Weights of a small image flow-matching model: activation swiglu.
Rows from block 3 of a small image flow-matching model, named by matrix and row number. Rows with one number within an expert belong to one neuron, the router's apart. Each number is 128 + 24 x the weight over its row's rms, rounded and kept within 0 to 255. All counts start at 0. After the name is the row's rms in percent of the matrix's.
Before each expert's rows are labels from the 100 images, of 14848 (inputs lightly noised), where the router gives the expert most weight on average: "top examples" is what is common among them; "patch colour" is the nearest of a few named colours to the mean colour under the peak. Only what is clearly more common there than usual is listed. The data: photos of plants, animals and fungi (iNaturalist). In brackets: how many of the 100.
# router: slot weights (model.blocks.3.mlp.router.weight, 8x192, trained with AdamW), inputs 0-95
# gate: expert gate (model.blocks.3.mlp.gate, 4x384x192), inputs 0-95
# up: expert up (model.blocks.3.mlp.up, 4x384x192), inputs 0-95
# down: expert down (model.blocks.3.mlp.down, 4x192x384, transposed), outputs 0-95

# expert 2
top examples: phylum Arthropoda (70); class Insecta (69)
patch colour: green (45)
router.4 101 [115 119  97 147 122 155 155 142 113 161  98 119  92 128  90 153 118 115 115 145 124 128 128 172 157 172 120 125 152 137 161 112 149 106 152 149  95 124 152 143 159 112 116 122 165 130  82  88  61 126 127 166 128 135  82 160 141 144 129 118  96 156 155 137 111 158 160 162 147 127 111 132 132 109  94 170 134 134 109 162 129 156 123 118 133 169 118 159 137 130 163 138 108 100 116 119]
router.5 100 [143 130 159 166 169 131 146 101 108 140  81 144 140 104 155 142  83 131 124 143 160 159 104 144  97 132 149 171 128 130 123 131 166 143 126 108 108 155 121 126 130  91 129 150 124 150  95 107  93 104 148 146 105 145 126 140 103 132 133 156 120 126 161  76 116 172 127 129 126 116 147 140 142 109 151 138  80 132 106 148  91  94 109 133 143 138 148 153 132 137 145 129 116 107 129 118]
gate.0 074 [163 117  93  80 144 148 107 143 132 159 114  79 102 107  96 129 119 135  92 157 125 137 108 170 126 135  80 153 148  93 139 126 115 119  94 152 157  77 135 165 122 122 136 163 100 138 166 146 120  84 123 152 157 108 107 112 133 105 169  94  83 134 176 182 141 147 119  91 149 122 123 128 132 115 126 139 119 157 124 158 126 164 101  78 101 108 134 164 142 122 135 141 138 120 136  99]
up.0 064 [141 153 134 163 160 141 161 124 123 106 137 170 160 127 125 163 155 141 145 116  94 141 144 106 119  96 137 107 152 135 107 142 158  96 131 127 134 187 112 126 135 159 153 105 119  99 152 160 142 145 102 104 115 122 124 120 165 142 127 181 136 106 108 133 109  63 111 183 122 124 145 143 158 180 145 130 138 105 113 104 101 138 143 159 154 104 105 107 117 173  95 119 129 112 111  68]
down.0 074 [134 138  95 126 135 127  80 148 122 102 150 200 153 145 112  95 141 142 165 112 128 154 160 121 137 138 131 114 104 146 144 132 157 147 146 142 111 162 123 122 128 166 154 123 138 110  80  81 117 139 113  98 127 149 108 120 132 154 116 160 129 133 116  67 117  84  83 192 119 121 132 141 132 146 142 107 108 141 115 133 124 102 154 104 115 134 122 104 114 114  63 116  85 129 141 156]
gate.1 071 [104 154 120 109 174 118 155 136 105 123  88 114  90 149 138  76 109 119 120 144 121 149 144  92 130  99 127 109 106 121 172 149 143 148 143 103 170 173 131 145 142 117  88 137 102  85 108  95 129 160  80 110 135 132 167 147 118 125 105 114 107 144  85 123 130 125 121 170 139 147 125 109 107  81 158 142 156 140 124 112 146 126 126 137 122 114 112 153 157 121 163  90 105 165 140 162]
up.1 087 [ 89 162 104 112 142 151 142 125 162 130 116 146 103 127 119 120 119 120 117 127 118 106 137 127 129 135 151 141 109 138 148 143 146 147 126 107 183 165 157 166 146 119  97 118 111  61 139 134 115 118 123 120 105 114 164 142 101 143  95 114 126 138 104 128 137 130 116 171 148 142 160 143 116 111 172 113 134 155 111 117 124 155 131 112 117 111 124 149 112 137 126 119 121 144 120 124]
down.1 088 [ 91 146 148  86 129 157 164 167 133  83 134 123 137  99 166 114 116 142 103 130 120 147 149 121 120 121 109 119 104  92 125 121 109 160 128  96 152 145 126 133 127 106 125 144 145 100 136 149 107 131 143 107  82 159 142 125 112 129 136 140 100 111 111 150 125 103 117 132  92 125 123 125 140 135  96 103 157 140 155 124 127 157 111 116  99 114  80 140 135 128 107 128 130 138 108 141]
gate.2 094 [ 98 138 145 108 143  99 124 144 102 101 139 150 116 104 159 114 116  95 153 150 160 171 150 100 114 137 139 136 127 130 118 141 125 125 127 185  95 127 103 171 144 107 130 172 118 128  96 160 128 134 119 162 140 156 130  63 139 187 114 121 115  90 154 107 116 123 136 137 122 134 118 102 116  90  79 143 102 113 117 158 142 148 149 143 155 144 150 125 148 140  96 124  97 126 119 122]
up.2 097 [127  93 147 143 129 116 133  85 161 161  96 124 135 155  88 120 140 167  89  95 134  92 107 168 145 133 119 116 101 126 132  81 136 107 124  98 143 131 136 110 119  89 109 122 145 143 140 110 108 124 143  98  93 105 102 137  95  62 130 134 159 139  79 136 128 153 103 148 127 126 168 127 162 171 141 147 134 145 144 141 117 107 127 101 108 126  88 100 138 126 185 107 147 141 152 131]
down.2 110 [113 153 146 163  74 152 142 149 136 134 140 109 139  96 147 150 118 124 101 114 113 119 120 103 126  76 143 158 149 111 190 207 154 130 153 167 150 141 128 155 182 152 115 101  87 126 135 136 154 132 102 132 144 122 150 166 147 144  98 123 167  93 110 128 116 112 116 118 139 106 139 162 111 114 153 165 160 131  70 146 143 109 137 149  75 144 128 165 138 159 111  97  94 115 125 161]
gate.3 078 [147 100 130 123 111 124 136 114 143  97 152 106 134 115 133 114 119 141  99 140 119 151 162 171 121 101 134 119 161 123 141 145 102 125 114 134 135 177 185 188 131 123 143 138  88 144  96 147 133 115 114 147  90 109 114  86 100 119 134 105 124 140 142  95 132 159 172 120 139 112 151 144 130 140 129 118 109 127  95 144 110 122 168  86  98 177 121 144 166  58 150 156 159 115 175 134]
up.3 081 [149 105 125 125 117 116 106 104 128 105 173 108 121 111 155 150 127 165 135 137 137 138 147 175  86 113 139 111 136 123 121 144 129 142 117 141  97 172 173 149 140  98 107 134  77 142 125 136 135 134 133 135  89 109 107  78  83 109 138 106 120 145 148  96 116 149 192 101  86  92 133 139 148 154 133 145 143 114  82 144 118 114 154  80 111 163  84 151 161  44 146 176 167 156 124 147]
down.3 089 [193 130 107 169 134  80 135 124  86 135 128 109 140 116 135 147 145 115 120 131 151 103 109 116 159  89 151 182 132 141 157 107 134 127 148 133 130 151 118 118  99 152 125 178 109  91 135 149 123 123 157 174 107 107 135 161 107  67 139 147 133  79 153 104 100 104 148 153 126 144 138 122 116 127 159 124 167 146 152 149  86 135  88  80 157  99 112  98 137 119  87 149 111 162 109 128]
gate.4 054 [106 160 100 105 134 151  99 101 121 111 150 135 138 135 160 136 135  46  73 133 165 113 174 157 123 121 121 130 142 149 115 140 156 126 143 150 118 137 174 174  97 146 167 131 150 152 148 101 128 108  89  97 138  84 147 121 134 151 121 137 137 136 145 105 135 119 105 102 133 129 142 145 155 111 158 148 158 134 171 121 129  93  83 137 104 162 136 126 110  95 137 132 141 131 162 150]
up.4 049 [128 118 117 109  47 100 118 137 139 156  95 108 137 139 141 142 144 115 103 113  81 133 147 106 119  87 110 163 122  73 127 136 146 154 121 124 120 189 118 127 165 117 134 113 155 154 134 113 104  82 117 140 128 148 140 101 146 128 136 141  97 103 144 172 148 154 148 155  94 137 155 158 116 155 165 144 117 137 147  90 107 145  90 155 140 149 150 125 157 121 107 120 142 102 118  72]
down.4 054 [138 145  94 102 133 103 104 130 107 107 130 138 151  84 102  85 125 159 102  99 137  92 162 109 124 138 117 130 105 101 121 105  98 124 128 175 122 120 127 173 149 159 134 158 135 127  95 164 173 127 127 140 132 100 115 140 149  90 141  98  97 103 113 102 121 111 117  98 141 143 183 139 131 134 145 132 118 145 113 167 135 146 134 109 132 160 137 102 128 135 123 158 131 112 125 116]

# expert 1
top examples: class Aves (87); order Accipitriformes (26)
patch colour: white (100)
router.2 095 [142 142  84 125 110 137 180 109 170  92 110 121 144 126 164 111 163 100 171 129 153 142 132 150 158 122 112 121 136 100 113 164 115 110  79  85 165 143 156 126 112 166 105 131 170 157 141 145 144  95 131 123 134 117 150 128  98 142 107 134 136 154 114 131 117 121 125 151 146 178 174 112  92 114 164 154 107 144 116  87 127 129 107 147 125 142 151 144  79 138 167 112 173 147 114 119]
router.3 109 [151  84 165 136 177 139 157 135 134 149 133 125 107 120 157 140 121 100 112 137 174 152 143 172 108 150 155  98 136 107 147  88 125 151 139 123  78 168 138 155 119 132 132 137 154 149  91 124 111  96 124  99 143 111 155 105 156 157 142 117 113 193 149 121 143 133 150 111 135 144  91 111 131 111 120  90 127 153  93 131  94 112 149 140 165 129 168 135 119 115 129 139  91 124 123 103]
gate.0 115 [141 128 100 155 150 134 165 101 154 105 111 120 110 104  91 151  78 124 130 127 166 135 141 146 108 103 159 175 139 126 117 137 167 113 132 108 107 139 105 135 105 149 168 120 142 115 137 113 159  89 150  73  98  95 151 144 168 107  86 129 129 111  79 141 134 137 117 143 135 106 145  59 143 115 122 122 123 111  79  77 156 139 127 153 126 145 122 125 114 118 182 146 119 119 166 157]
up.0 090 [116 130 130 155 140 147 154 124 169 128 127 113  88 124 137 176  59 125 141 152 146 142 161 163 104 104 184 135 113 129 135 145 131 133 142 124  75 156  94 154 108 165 150 121 127 124 104 110 120 110 153  87  95 118 140 147 149 114  92 121 126 132  98 160 123 105 125 149 145 124 126  47 127 120 191  87 121 123  91  87 150 113 170 158 124 148 137 118 144 120 176 128  80 132 180 168]
down.0 110 [109 151 125 134 114 162 121 132 144 107 133 130 121 123 105 174 150 144 102 155  96  74 143 125 123 143 199 104 118 148 104 164 132  91 130 152 130 134 110 126 161 154 143 112 137 144 131 152  81 138 105 181 134 124 156 132 117  86 178 149 131 145 119 127 128  77 133  92 165 135 163 155 128 137 111 103 134  99 132 154 101 157 159  92 155 111 147 112 124 137 131  97 140 105 114 129]
gate.1 107 [129 147  71 138 159 115 139 108 131 141 127 144 127 102 160  57 115 126 121  93 150  95 153 147 137 110 130 138 151 108 105 107 145 131 126 164 145 126 128 157 139 134 166 113 142 106 134 103 136 102 133 115  87 121 143 112 143  97 106 135 130 137  92 111 132  88 126 156 165  98 171 133 117 117 158 151 143 125 159 117  95 141 149 125 144 117 160 153 161 186 150 121 146 164  75 135]
up.1 098 [141 134 139 173  99 127 129 142 148 117  90 104 137 110  81 154 125 161 138 128 111 131 127 136 110 151  95 122 102 144 122 145 130 123 127 158 107 181 122 132 150 154 109 102 107 149 163 138 140 133 110 137 102 127 159  88 140 121 131 154 123 119  94  90 118 116 142  72 145  82 121 104 153 107 126 124 126 144 136 138 119 120 120  74  96 113 154  80 106 130 158 147 105 133 115  97]
down.1 105 [104 136 119 143 141 128  98 138 128 114 130 111 126 125 114 160 112 164 176 135  96 149 122 130 159 150 155 120  97 160 103 126 148  89 138 148 125 147  96  99  98 130 112 142 121 151 148 120 175 183 149 105 139 109  82 173 119 161 116 105 155  77 149 157 135 140 134 131 109 182 161 131 158 126 151 110 119  98 115 120 125 136 100 140 135 132 117 129  98 154 131 111 120 157 106 115]
gate.2 089 [119 145 123 179  94 112 130 124 132 162 113 105 104  94 144 114 136 150 140 141 161 161 133 162  63 134 126 149 127 129 114 123 123 106 137 105 126 102 112 136 135 109  92 117 160 159 145 137 108 123 138 101 154  70 161 117 139 108  99 111 109 134  86 154 116  91 100 127 120  96 131  79 128 170 141 141 165 104 143 136 117 103 113 133 105 146 119  95 162 113 106 122 163 164 140  87]
up.2 064 [126 128 131 147 106 147 132 101 173 150 127 124 117 109 160 130 151 148 126 119 170  74 172 161 126 121 122 146 133 119 153 146  93  95 126 111 202 109 141 116 155  99 101 143 181 109 139 138  83 123 138 118 156 107 141 122 132 117 145  96 173 158  96 135 142 129 108 122 154 140 103 106 114 152 181 146 126 165 133 107 108 122  76 137 111 168 138 120 111 120  93 140 171 118 128  86]
down.2 075 [106 124 136 142 120 140 103 108 125 155  78  93  90 116  95 124 110 167 136 139 133 132 144 148  98 132 125 152 145 129  98 133 138 137 141  94 145 129 102 143 152  87 136 134 175 188 111 163 109 131 120 112 173 108 143 144  91 124 125  64 141 147  94  89  84 139 126 155 100  95 132 149 122 148 181 153 166 127 133 153 130 143 115 136 139 161 100 133  91 124 134 118 120 113 114  85]
gate.3 137 [107 125 119 133 105 108 118 115 149 154 168 102 118 165 195  89 149  97 116 115 110 148 119 148 132 138  94 114  75 123  93 124 133 126 108 136 138 145 150 106 120 105 128 157 112 134 145 141 114  97 129 145 109 147 127 104 143 145 139 122 104 162 139  84 138  77 134 153 122 108 127 160  83 176 123 149 104 137 145 115 156  71 159 141 124 151 163 174 135 160 159 185 142 113 137 148]
up.3 127 [ 82 128 127 132 116 118 146 108 153 160 171 107 126 144 177 100 142 106 111 112 136 167 117 123 102 131  94  84  75 132 103 114  85 110 113 133 155 136 151 115 134 118 153 141 141 105 146 134 151  92 125 109 145 124 135  95 116 117 141 125 117 153 117 100 118  99 137 138 153 135 110 153 120 180 129 142 117 121 150 144 145  81 127 147 120 144 143 169 130 119 145 163 123 122 150 149]
down.3 142 [132 133 170 172 106 142 137 139 125 150 163 135 136 141 133 119 134 120 129 120 161 134 141 141 138 121  99  95 107 145 111 139 138  96 120 108 154 133 148 118 137 136 133 150 127 164 138 177  99 140 125  92  97  65 129  82 141 133 147 167 132  87 158 136 111  90 172 130 127 114 132 155 107 127 132 126 106 114 111 121 127 127 169 114 149 167 124 193 155  99 141 138 129 156 160 113]
gate.4 084 [107 132 145 130 125 156 143 157 123 122 181 181  81 153 120 122 114  78 143 147 122 153 130 169 120 119 123 165 142 128 116 161 149 148  99 138 116 111 131 121 163 102 145 135 121 108 123 133 121 133 101 141 137 146 111 126 135 168 122 169  91 113 104 159 104 118 134 132 128 143 118  98 137 188 123 155 114  75 129  94 140 119 128 133 120 111  96 109 120  86 140 129 156 109 163 129]
up.4 112 [122 138 128 104 108 119 125 110 152 124  96 121 163 112 109 115 125 160 126  89 103 132 123  62  97 107 190 133 147 124 137 120 118  96 147 118 138 103 126 119 120 127  97 131 141  58  94 108 147 120  95  90 148 129 132 127 158  96 105 111 152 136 150 107 152 137 126 153 102 130 161  61 143 102 128 110 130 164 117 129 120 130  91 168 131 112 146 130  59 135 129 100 139 149 116 131]
down.4 103 [137 143 100 120 130 143 112 150 119 135  80 116 185 104 112 111 157 131 139  81 115  99 156 100  84 150 122 163 141 133 146  85 158 114 135  89 124 121 151  92 114  94  89 102 111 150 100 149 181  89 107 111 120 156 140 143 129 127 128 149 158 130 132 127 133 111 124 144  90 105 140 123 161 173 138 110 145 162 148 129 138 120 141 128 113 143 158 146 139 155 150 101 112 155 104 130]

# expert 3
top examples: order Passeriformes (50)
patch colour: black (42)
router.6 100 [112 153 170 132 122  94 143 135 153 144 133 124 141 136 124 158 146 107 122 105 129  95  78 116 106 133 110 147 177 118 117 119 134 113 112 119 128 119 124 145 154 120 104 121 103 123 118  83 142 136 154 122 141 146 151 146 167 127 114 119 114  91  99 106 197 192 153  87 135 124 119 171 139 119 155  92 102 132 118  79 122 127 141 159 148 153 127 131 109 135 137 105 117 162 159  87]
router.7 106 [ 93 120 127 135 133 155  96 124  93 139 159 123  87 142 126 144 136 182 134 104 115 105  88  93 140 154  83 147 126 119 107 107 139 173 116 105 174 136 113  87 144 117 139  91 150 123  93 148 131 162 156 111 101 108 139 187 116  75 149 118 150 125 135 105 125 149 146 159  96  83 122 132 155 141 157 139  86 126  87 163  91 159 108 170 134 132  90 140 147 134 127 103 136 105 134 125]
gate.0 068 [148 147 119  97 134 104 128 136 124 150 103 110 114 135 117 146 101 103  83 121 156 135 116 156  96 102  89 138 139 116 186 127 128 175 121 113 159 121 135 134 121  98 127 114 149 128 139 111 135 147  97 154 157 133  96 151 146  91  59 152 143 133 141 154 146 136 126 127 154 103 115  91 135 146 112 147 131 116  94 119  96 150 130 119 152 127 171 141 117 158 129 117 122 137 154 160]
up.0 103 [135 129 169 163 126 158 144 110 123 123 138 133 153 132 129 116 119 146 147 139 120 114 158 126 115 115 162 109 118 115  99 142  84  80 149 147 141 107 118 141 141 143 140 105 128 124 125 158 109 103 112 111  92  82 160 108 118 143 227 137 158  99 119 102  88 104 111 122 165 181 132 172 145 102 141 136 104 147 164 129 127 126 130 174 143 130  96 123 129  96 127 139 134 117 151 119]
down.0 090 [129 150 134 115 167 166 152  86 141 128 130 153 122 102 174 151 170 124 140 123 146 176 155 138 152 143 162 108 154 120  70 138 106 114 122 132 141 103 140 146 172 120 153  86 191 122 111 172 100  96 109 130  96 133 126  90  89 125 190 147 154 128 124 137  92  88 150 138 134 153 131 115 121 142 179 132  93 158 169 135 128 129 121 133 132 105 130 133 122 114 112 138 122 122 168 127]
gate.1 121 [141 164 152 123 151 147 122 182 133 145 117 130 105 135  97 130 122 127 133  82 119 151 139 160 139  96 120 145  91 157 117 129 180 111 119 155 120 106 206 172 137 151 126 126 131 100 116 113 123 108 146 129 145 130 111 128 112 125 108 150 110 122 113 107 132 181 165 118 129 175 162 150 119 150 145 125 125 140 158  86 168  91 146 138 148  53 153  88 102 100 142 135 164 140 119 152]
up.1 123 [113 113 122 109 163 120 148 135 126 131 126  90 135 127 130 134 104 125 129 116 146 129 110 124 122 118 122  68 127 157 140 127 145 126 157 120 101  78 121 155 142 127 156 139 149 122 101 124 120 129 102 122 135 161 131  73 136 117 106 134 149  82 127 103 143 173 116 101 116 105 133 112 140 106 148 107  84 149 149  91 134 145 105 119 155 108 174 106 118 107 170 139 105  84 156 173]
down.1 109 [131 121 151 132 179 141 122 147 115 105 150 130 138 162 145 155  91 159 137  83 120 110 126 131 145 117  82  97 119 164 157 119 161 161 167 131 134  83 101 149 117 120 140 100 106 130  99 117 121 114 135 155 154 168 129  99 119 141 115 124 154  86  95  87 139 154 133 132 128 120 138 137 156  87 142 119  94 155 165 125 113 125 115 134 146  89 159  84 124 111 182 168 112 119 110 170]
gate.2 098 [103 104 120 122 122 147  97 106  99  80 101 152 142 118 148  70 129 151 105 167  89 150 130  90 176 152 122 136  97 121 103 148 115  83 144 155 127 127 128 106 169 100 128 140 100 126 152  94 119 137 145 157 209 109 118 175 130 124  90 111 126 117 124 117 104 143  92 132 151 138 139 160  99 113 127 113 102 117 102 117 143 165 153  89 136 129 164 132 101 136 106 124 139 121  67 119]
up.2 108 [148 113  94 110  90 129 127 100 101 123 110 128 152 121 182  84 117 147 113 133 112 179 121 100 130 135 150 127  72 104  83 124 100 101  84 164 138 138 128 128 151 100 143 133 116 164 133 127  85 124 136 126 181  90 110 152 102 151 113 113 139 142 138 179  60 139 106 138 135 114 140  98 116 151 149 136  97 145  81 128 164 121 156 108 126  97 147 157 153 142 138 153 137 125  75 122]
down.2 112 [149 130 108  88  39 162 110 144 124 118 160 109 152 158 135 100 164 136 111 144 123 141 123  76 138 130 116 149 109 144 132 116 101 147  96 142 123 139  96  93 132 141 169 143 102 154 165 171 109  89 127 113 184 144 134 138  64 134  96 122 116 153 130 169  94 119 114 152 116 110 137 132 130 129 138 178 111 110 135 126 127 120 140 116 129  93 133 128 152 148  90 160 152 112 113 149]
gate.3 116 [122 192 103 173 123  96 128 143  92 128 136 169 117 159 128 108 111 127 155 149 125 103  93  96 126 113 127 144 118 117 133 137 121 166 182  77 133 112 133 100 142 158 138  89 169 118 119  91 175 110 112 129 160 103 140 121 135 116 147 141 108 118 113 120 146 110 122 151 130 117 134 131 167 112 120 130 141 109 134 144 157 177 141 110 139 106 139  95 115 170 100 141 100 107 127 119]
up.3 104 [139  70 155  95 128 163 137 118 158 112 103  85 144 113 105 162 121 132 119 123 160 154 157 162 121 140 140 117 125 148 119 126 132 102  87 174 115 134 131 136 109 102 132 172  73 137 147 147  71 156 139 125 112 129 142 114 121 128 108 120 153 148 154 168 104 126 128  93 124 154 131 135  81 136 147 127 138 153 147 103  99  85 114 164 101 143 112 153 137  90 173 135 132 136 128 159]
down.3 115 [113 111 118 119 127 140 163 120 157 177 148 104  90 152 136 113 146 143 146 102 117 120 139 142  82 157 159 128 152 121 141 132 141 160 121  90 137 164  77 166 148 165 122 132 165 152 133 177 161 138 151 138 131 111 120 123 188 167 148 129 112 135 116 115  97 168  86 112 132 150 113 110 126 140 153 124 116 107 125 115 126 145 135 130 177 164 164 136 137 136 119 121 115 163 186 133]
gate.4 098 [122 138 109 159 115 143 116 122 148 150 126 137 105 162 134  87 113 167 142 145 136 149 104  91 120 110 141  98 110 183 113 138  98 106  95 149 161 121  92 156 166 142 116 130 107 138 147 120 121 134 160 187 161  99 104 143 111 105 124 109 113 102  90 129 127 163 109 112 150 129 141 118 161 155 155 157 155 137 105 148 127  88 122  99  86 117 129 143 121 132 154 160 101 166 117  84]
up.4 080 [109  72 156 132 108 106 136 154 122 113 135 167  97 172 114 145  88 121 168 129 169 154 140 101 128 143 157 112 130 113  92 115 167 114 112 128 132 153 128 168 174 147 171 103 155 123 110 114 139 141 167 137 159 148 149 130  99 123 129 171 120 128 142 141 145 151 120 150 172 110 138 152 102 147 146 140 155  96  96 136 107 134 131 128 100 128 148  86 149 101 147 134 139  91 138 117]
down.4 090 [140  81 165 111 121 134 139 132  68 155 126 143 145 130 118 121 110 135 162 101 120 115 156 142 110 131 129  86 148 123 119 134 140 129 114 136  78 117 163 109 137 114 119 142 115 144 109 121  96  80 122 109 111 138 151 102 113 150 152 103 114 141 160 118 115 137 127 132 131  80 145 138  87 136 134 108 107 168 137  92 150 105 154 127 132 135 175  96 123 119 137  98 171 101 152 170]

# expert 0
top examples: class Aves (87); order Accipitriformes (26)
patch colour: blue (41)
router.0 093 [138 101 134 157 167 140 134 159 148 155 174 122 119 129 124 125 131 182 104 100 128  84  93 136  93 106  85 146 136 103  94 134 129 188 112 130 143 146 131 102 115 118 104  82 141 123 137 109 155 114 160 124  91  98 143 116 136 144 120 104 119 134 103  97 117 154 144 169 121 142 103 139 156 122 161 126 101 138 114 132 106 154 145 157 174 135 108 129 110 141 125 125 147 167 127  94]
router.1 095 [138 146 170 120 125 153 150 130 116 167 145 136 130 114 112 147 155 150 117 122 166 148  86 135 150 129 143 155 110 122 137 126 138 157 113 139 141 131 123 160 138 156 148 134 150 113 144 122 126  96 107  93 114 153 111 140 120 190 130 134 151 155 145 149 194 156 106  77  98  93 144  86 121 149 150  88 146 145 142  99 111 119 104 110 109 101 116 133 130 136 171 155 104 147 103 100]
gate.0 066 [165 104 106 127 146 152 113 157 134 134 133 131  94 117 126 108  96 122  88 102 132 168 151 107 111 128 143 134  78 113 170 116 159  85 162 123 141 100  77 114 176 120 100 140 125 111 112 137 104 131 153 140 148  99 126 119  92 124 164  99 119 104  96 164 144 162 193 138 107 126 127 135  80 174 160 123 136 145 145 140 138 165 135 115 136 109 108 143 137 131 156 141 117 137 114 109]
up.0 089 [122 188 140 112 124 124 117  97 129 143  81 110 135 108  74  65 149 133 126 141 136 112 118 105 158 145 126 120  87 113 121 151 125 160 136 101 102 122 159 138 168 125 115 129 100 148 127 118 103 137 172 189 110 128 134 103 107 133 141 152 161 129 148  97 148 180 141 140 121 144 110 133 118  98 152 107 117 107 124  92 112 143 139 129  79 136 187 114  94  85 120 149 140  79 100  96]
down.0 085 [132 169 150 127 129 127 104 123 108 117  90 109 168 100  96  97 150 110 121 174 151 127 102 142 164 136 139 129  88 131  74 130  94 144 133 143 104 118 171 145 168 108  94 131  85 128 149 120 134 143 153 173 139 133 168 109 127 122 143 147 138 118 154 117 130 174 127 144 118 140 108 136 115 117 123 104 125  85 101  83 102 134 135 156  82 125 173  97 123 112 113 105 123 141  95 115]
gate.1 089 [124 157 138 163 121 121 114 128 123 184 187 106 138  96 179 118 163 102 160  97 132 153 135 144 158 123 100 104 127 126 135 121  71 166 173 142 114 141 126 123 124  93 101 160 117 146 127  96 114 177 156 154 151 122 149 124 140 137 130 146 114  93 151 167 136 120 120 126 135 120 136 139 165 108 123 136 168 107 136 148  80 144 135 140 107  93 132 122 136 122 110 127 163 151 110 138]
up.1 061 [163 116 106 129 114 150 126 121 113 112 134 146  95 160 162 177  78 130 182 142 146 124 134 143 153 143 115 116 125 142 109 152 119 160 163 111 140 144 164 107 134 153  92 141  77 135 193 160 137 146 134 178  94 129  88 115 140 125 125  88 127 136 159 131 124  98 131 130 155 127 147 164 123 133  99 137 102 168 140 170 108 139 137 136 100 105  91  99 154 110 131 129 141 158  99 115]
down.1 082 [129 135 157 135 120 143 145 147 142 107  93 138 120 108 102 129 114 169 123 161 133  88 122 105 151  84 129 165 155 165 138 107 137 107 138  71 173 138 128 103 131 115 130 120  99 103 106 155 158 107 129  90 112 128 101 119 160 146 140 129 114 153 116  95 145 123 111 120 121 104 146 124 126 130 130  87  98  98  96 137 151 139 115 138 134 166 105 146  66 107 134 148 130 111 134 119]
gate.2 085 [153 109 167 155 143 152 129 143 156 100 126 126 110 167 130 106 135 105 144 138 102 143 103 102 109 125 133 155  95 155 101 153 136 144 106 146  68 128 120 101 145 122 148  93 153 161 132 128 141 151 173 105 141 145 119 139 150 124  97 105  93 132  93 162 141 139 165 144 136  89 144 105 118 124 174 167 126 136 143 168 141 124 113 165  61  96 137 119 129 116 133 124 101 116 108 128]
up.2 120 [135 114  90 123 107 131 129 122 119 125 154  98 115  93 157 161 144 102  69 150 108 105 107 146 140 135 109 136 151 131 159  81 127 153 148  92 153  92  96 118  99 105  97 161  88 118 141 111 136 106 127 154 105 113 159 110 123 159 158 175 153 106 134 116 104 132  95 136 140 143 127 124 125 118 127 120 108 124 123 126 127 131 113 129 206 163 129  66 133 143  86 115 145 164 163 157]
down.2 106 [121 123  96 122 127 108 158  91 110 117 119 144  88 102 138 159 140 108 107 167 106 117 110 141 118 132 124 119 135 142 158  89 113 160 124 108 146 126 108 132  98 123 105 172 113  92 122  96 156 137 125 153  91 101 143 122 161 116 140 175 158  81 116 140 126 114  89 116 140 137 127  86 119 105 121 130 106 123 119 145 119 133 126  98 175 182 113  73 116 157  90 103 146 166 136 142]
gate.3 069 [136 109 133 135 130  97 106 153 117 123 136 135 106  74 114  88 106 158 155 122  97 140 147 113 126 109 122 126 101 108 138 136  86 113 133 105 131 157 149 137 135 196 119 105 100  96  94 117 126 143 141 172  81 122 116 126 137 110 119 159 138 140  95 122 107 127 152 129 103 136  76 106 156 116 150  92 131 111 137 175 160 124 130 150 110  95 108 143 166 121 112 153 152 147 120 165]
up.3 116 [124 171 150 102 140  77 121 127 152 103 121  80 120 137 151 146 122 131  79 108 141 126 123 132 135  91 132 188 159 119 103 123 172 136 100 119 110 125 120 138 167 158 109 117 133 178 114 127 155 136  91 125 157 160 147 114 121 140 161 163 157 127 168 136 127  97 115 145 148 141 143 126  94 177 162 102 117 148 119 120  65 109 170 167 148 150 118 102 117 103 182 150  98 156 145 134]
down.3 110 [143 170 152  87 134 124 113 123 136  87 123  88 103 131 153 130 119 130 107 129 145  91 143 124 125 117 154 198 160 150 109 122 144 119 104  90 120 107 138 141 189 147 115 104 117 170 148 125 166 107 100 105 152 140 133 127 110 135 150 158 139  93 162 135 135 109 159 115 131 155 151 142  92 164 155  94 141 133  92  87 113 104 152 156 118 127 119 108 119 127 179 120 114 179 136 149]
gate.4 075 [127 113 151 156 119  88 127 130 108  84 157 176 141 183 112 132 107 119 168 109 126  81 157 109 100 117 134  88 172 151 137  90 116 137 136  81 121  95  98 139 123 145 150 154 148 135  91 113  71 116 149 109 137 115 117 128 146  93 125 119 143 119 117 151 142 145 118 122 158 180 158 107  94 139 129 131  92 126 137 116  81 181 123 136 122 119 144 115 125 139 126 137 146 114 148 142]
up.4 090 [121 174  94  99 142 164 121 136 176 182 114 133  96  92 140 120 133  83 109 122 164 179  97 140 124 155 116 128 115 140 102 153 121  93 140 155 128 105 124 106 116 136 150 108  81 110 163 146 142 144  99 125 113 124 160 147 100 143  86 154 120 147 144  98 151 150  95 116 132  91 121 181 142 101 140 157 162 108 131 124 164 104 113 110 129  94 103 171 165 126 142 141  78 174 146 147]
down.4 089 [ 77 105 147 132 115 120 116 129 128  87 128 127 104 146 126  99 120 160 109 123 154 103 165 119 128 122 149 148 105 105 144 134 137 161 128 100 146 127 120 171 113 105 115 114 164 172 108 131 110 113 131 137 142 149  87 111 163 174 111 118 163 157  88 126 103  90 132 149 125 171 115 108 121 152 148 116 111 151 118 105 135 149 141 143 155 158 116 131  90 133 127 135 143  98 115 136]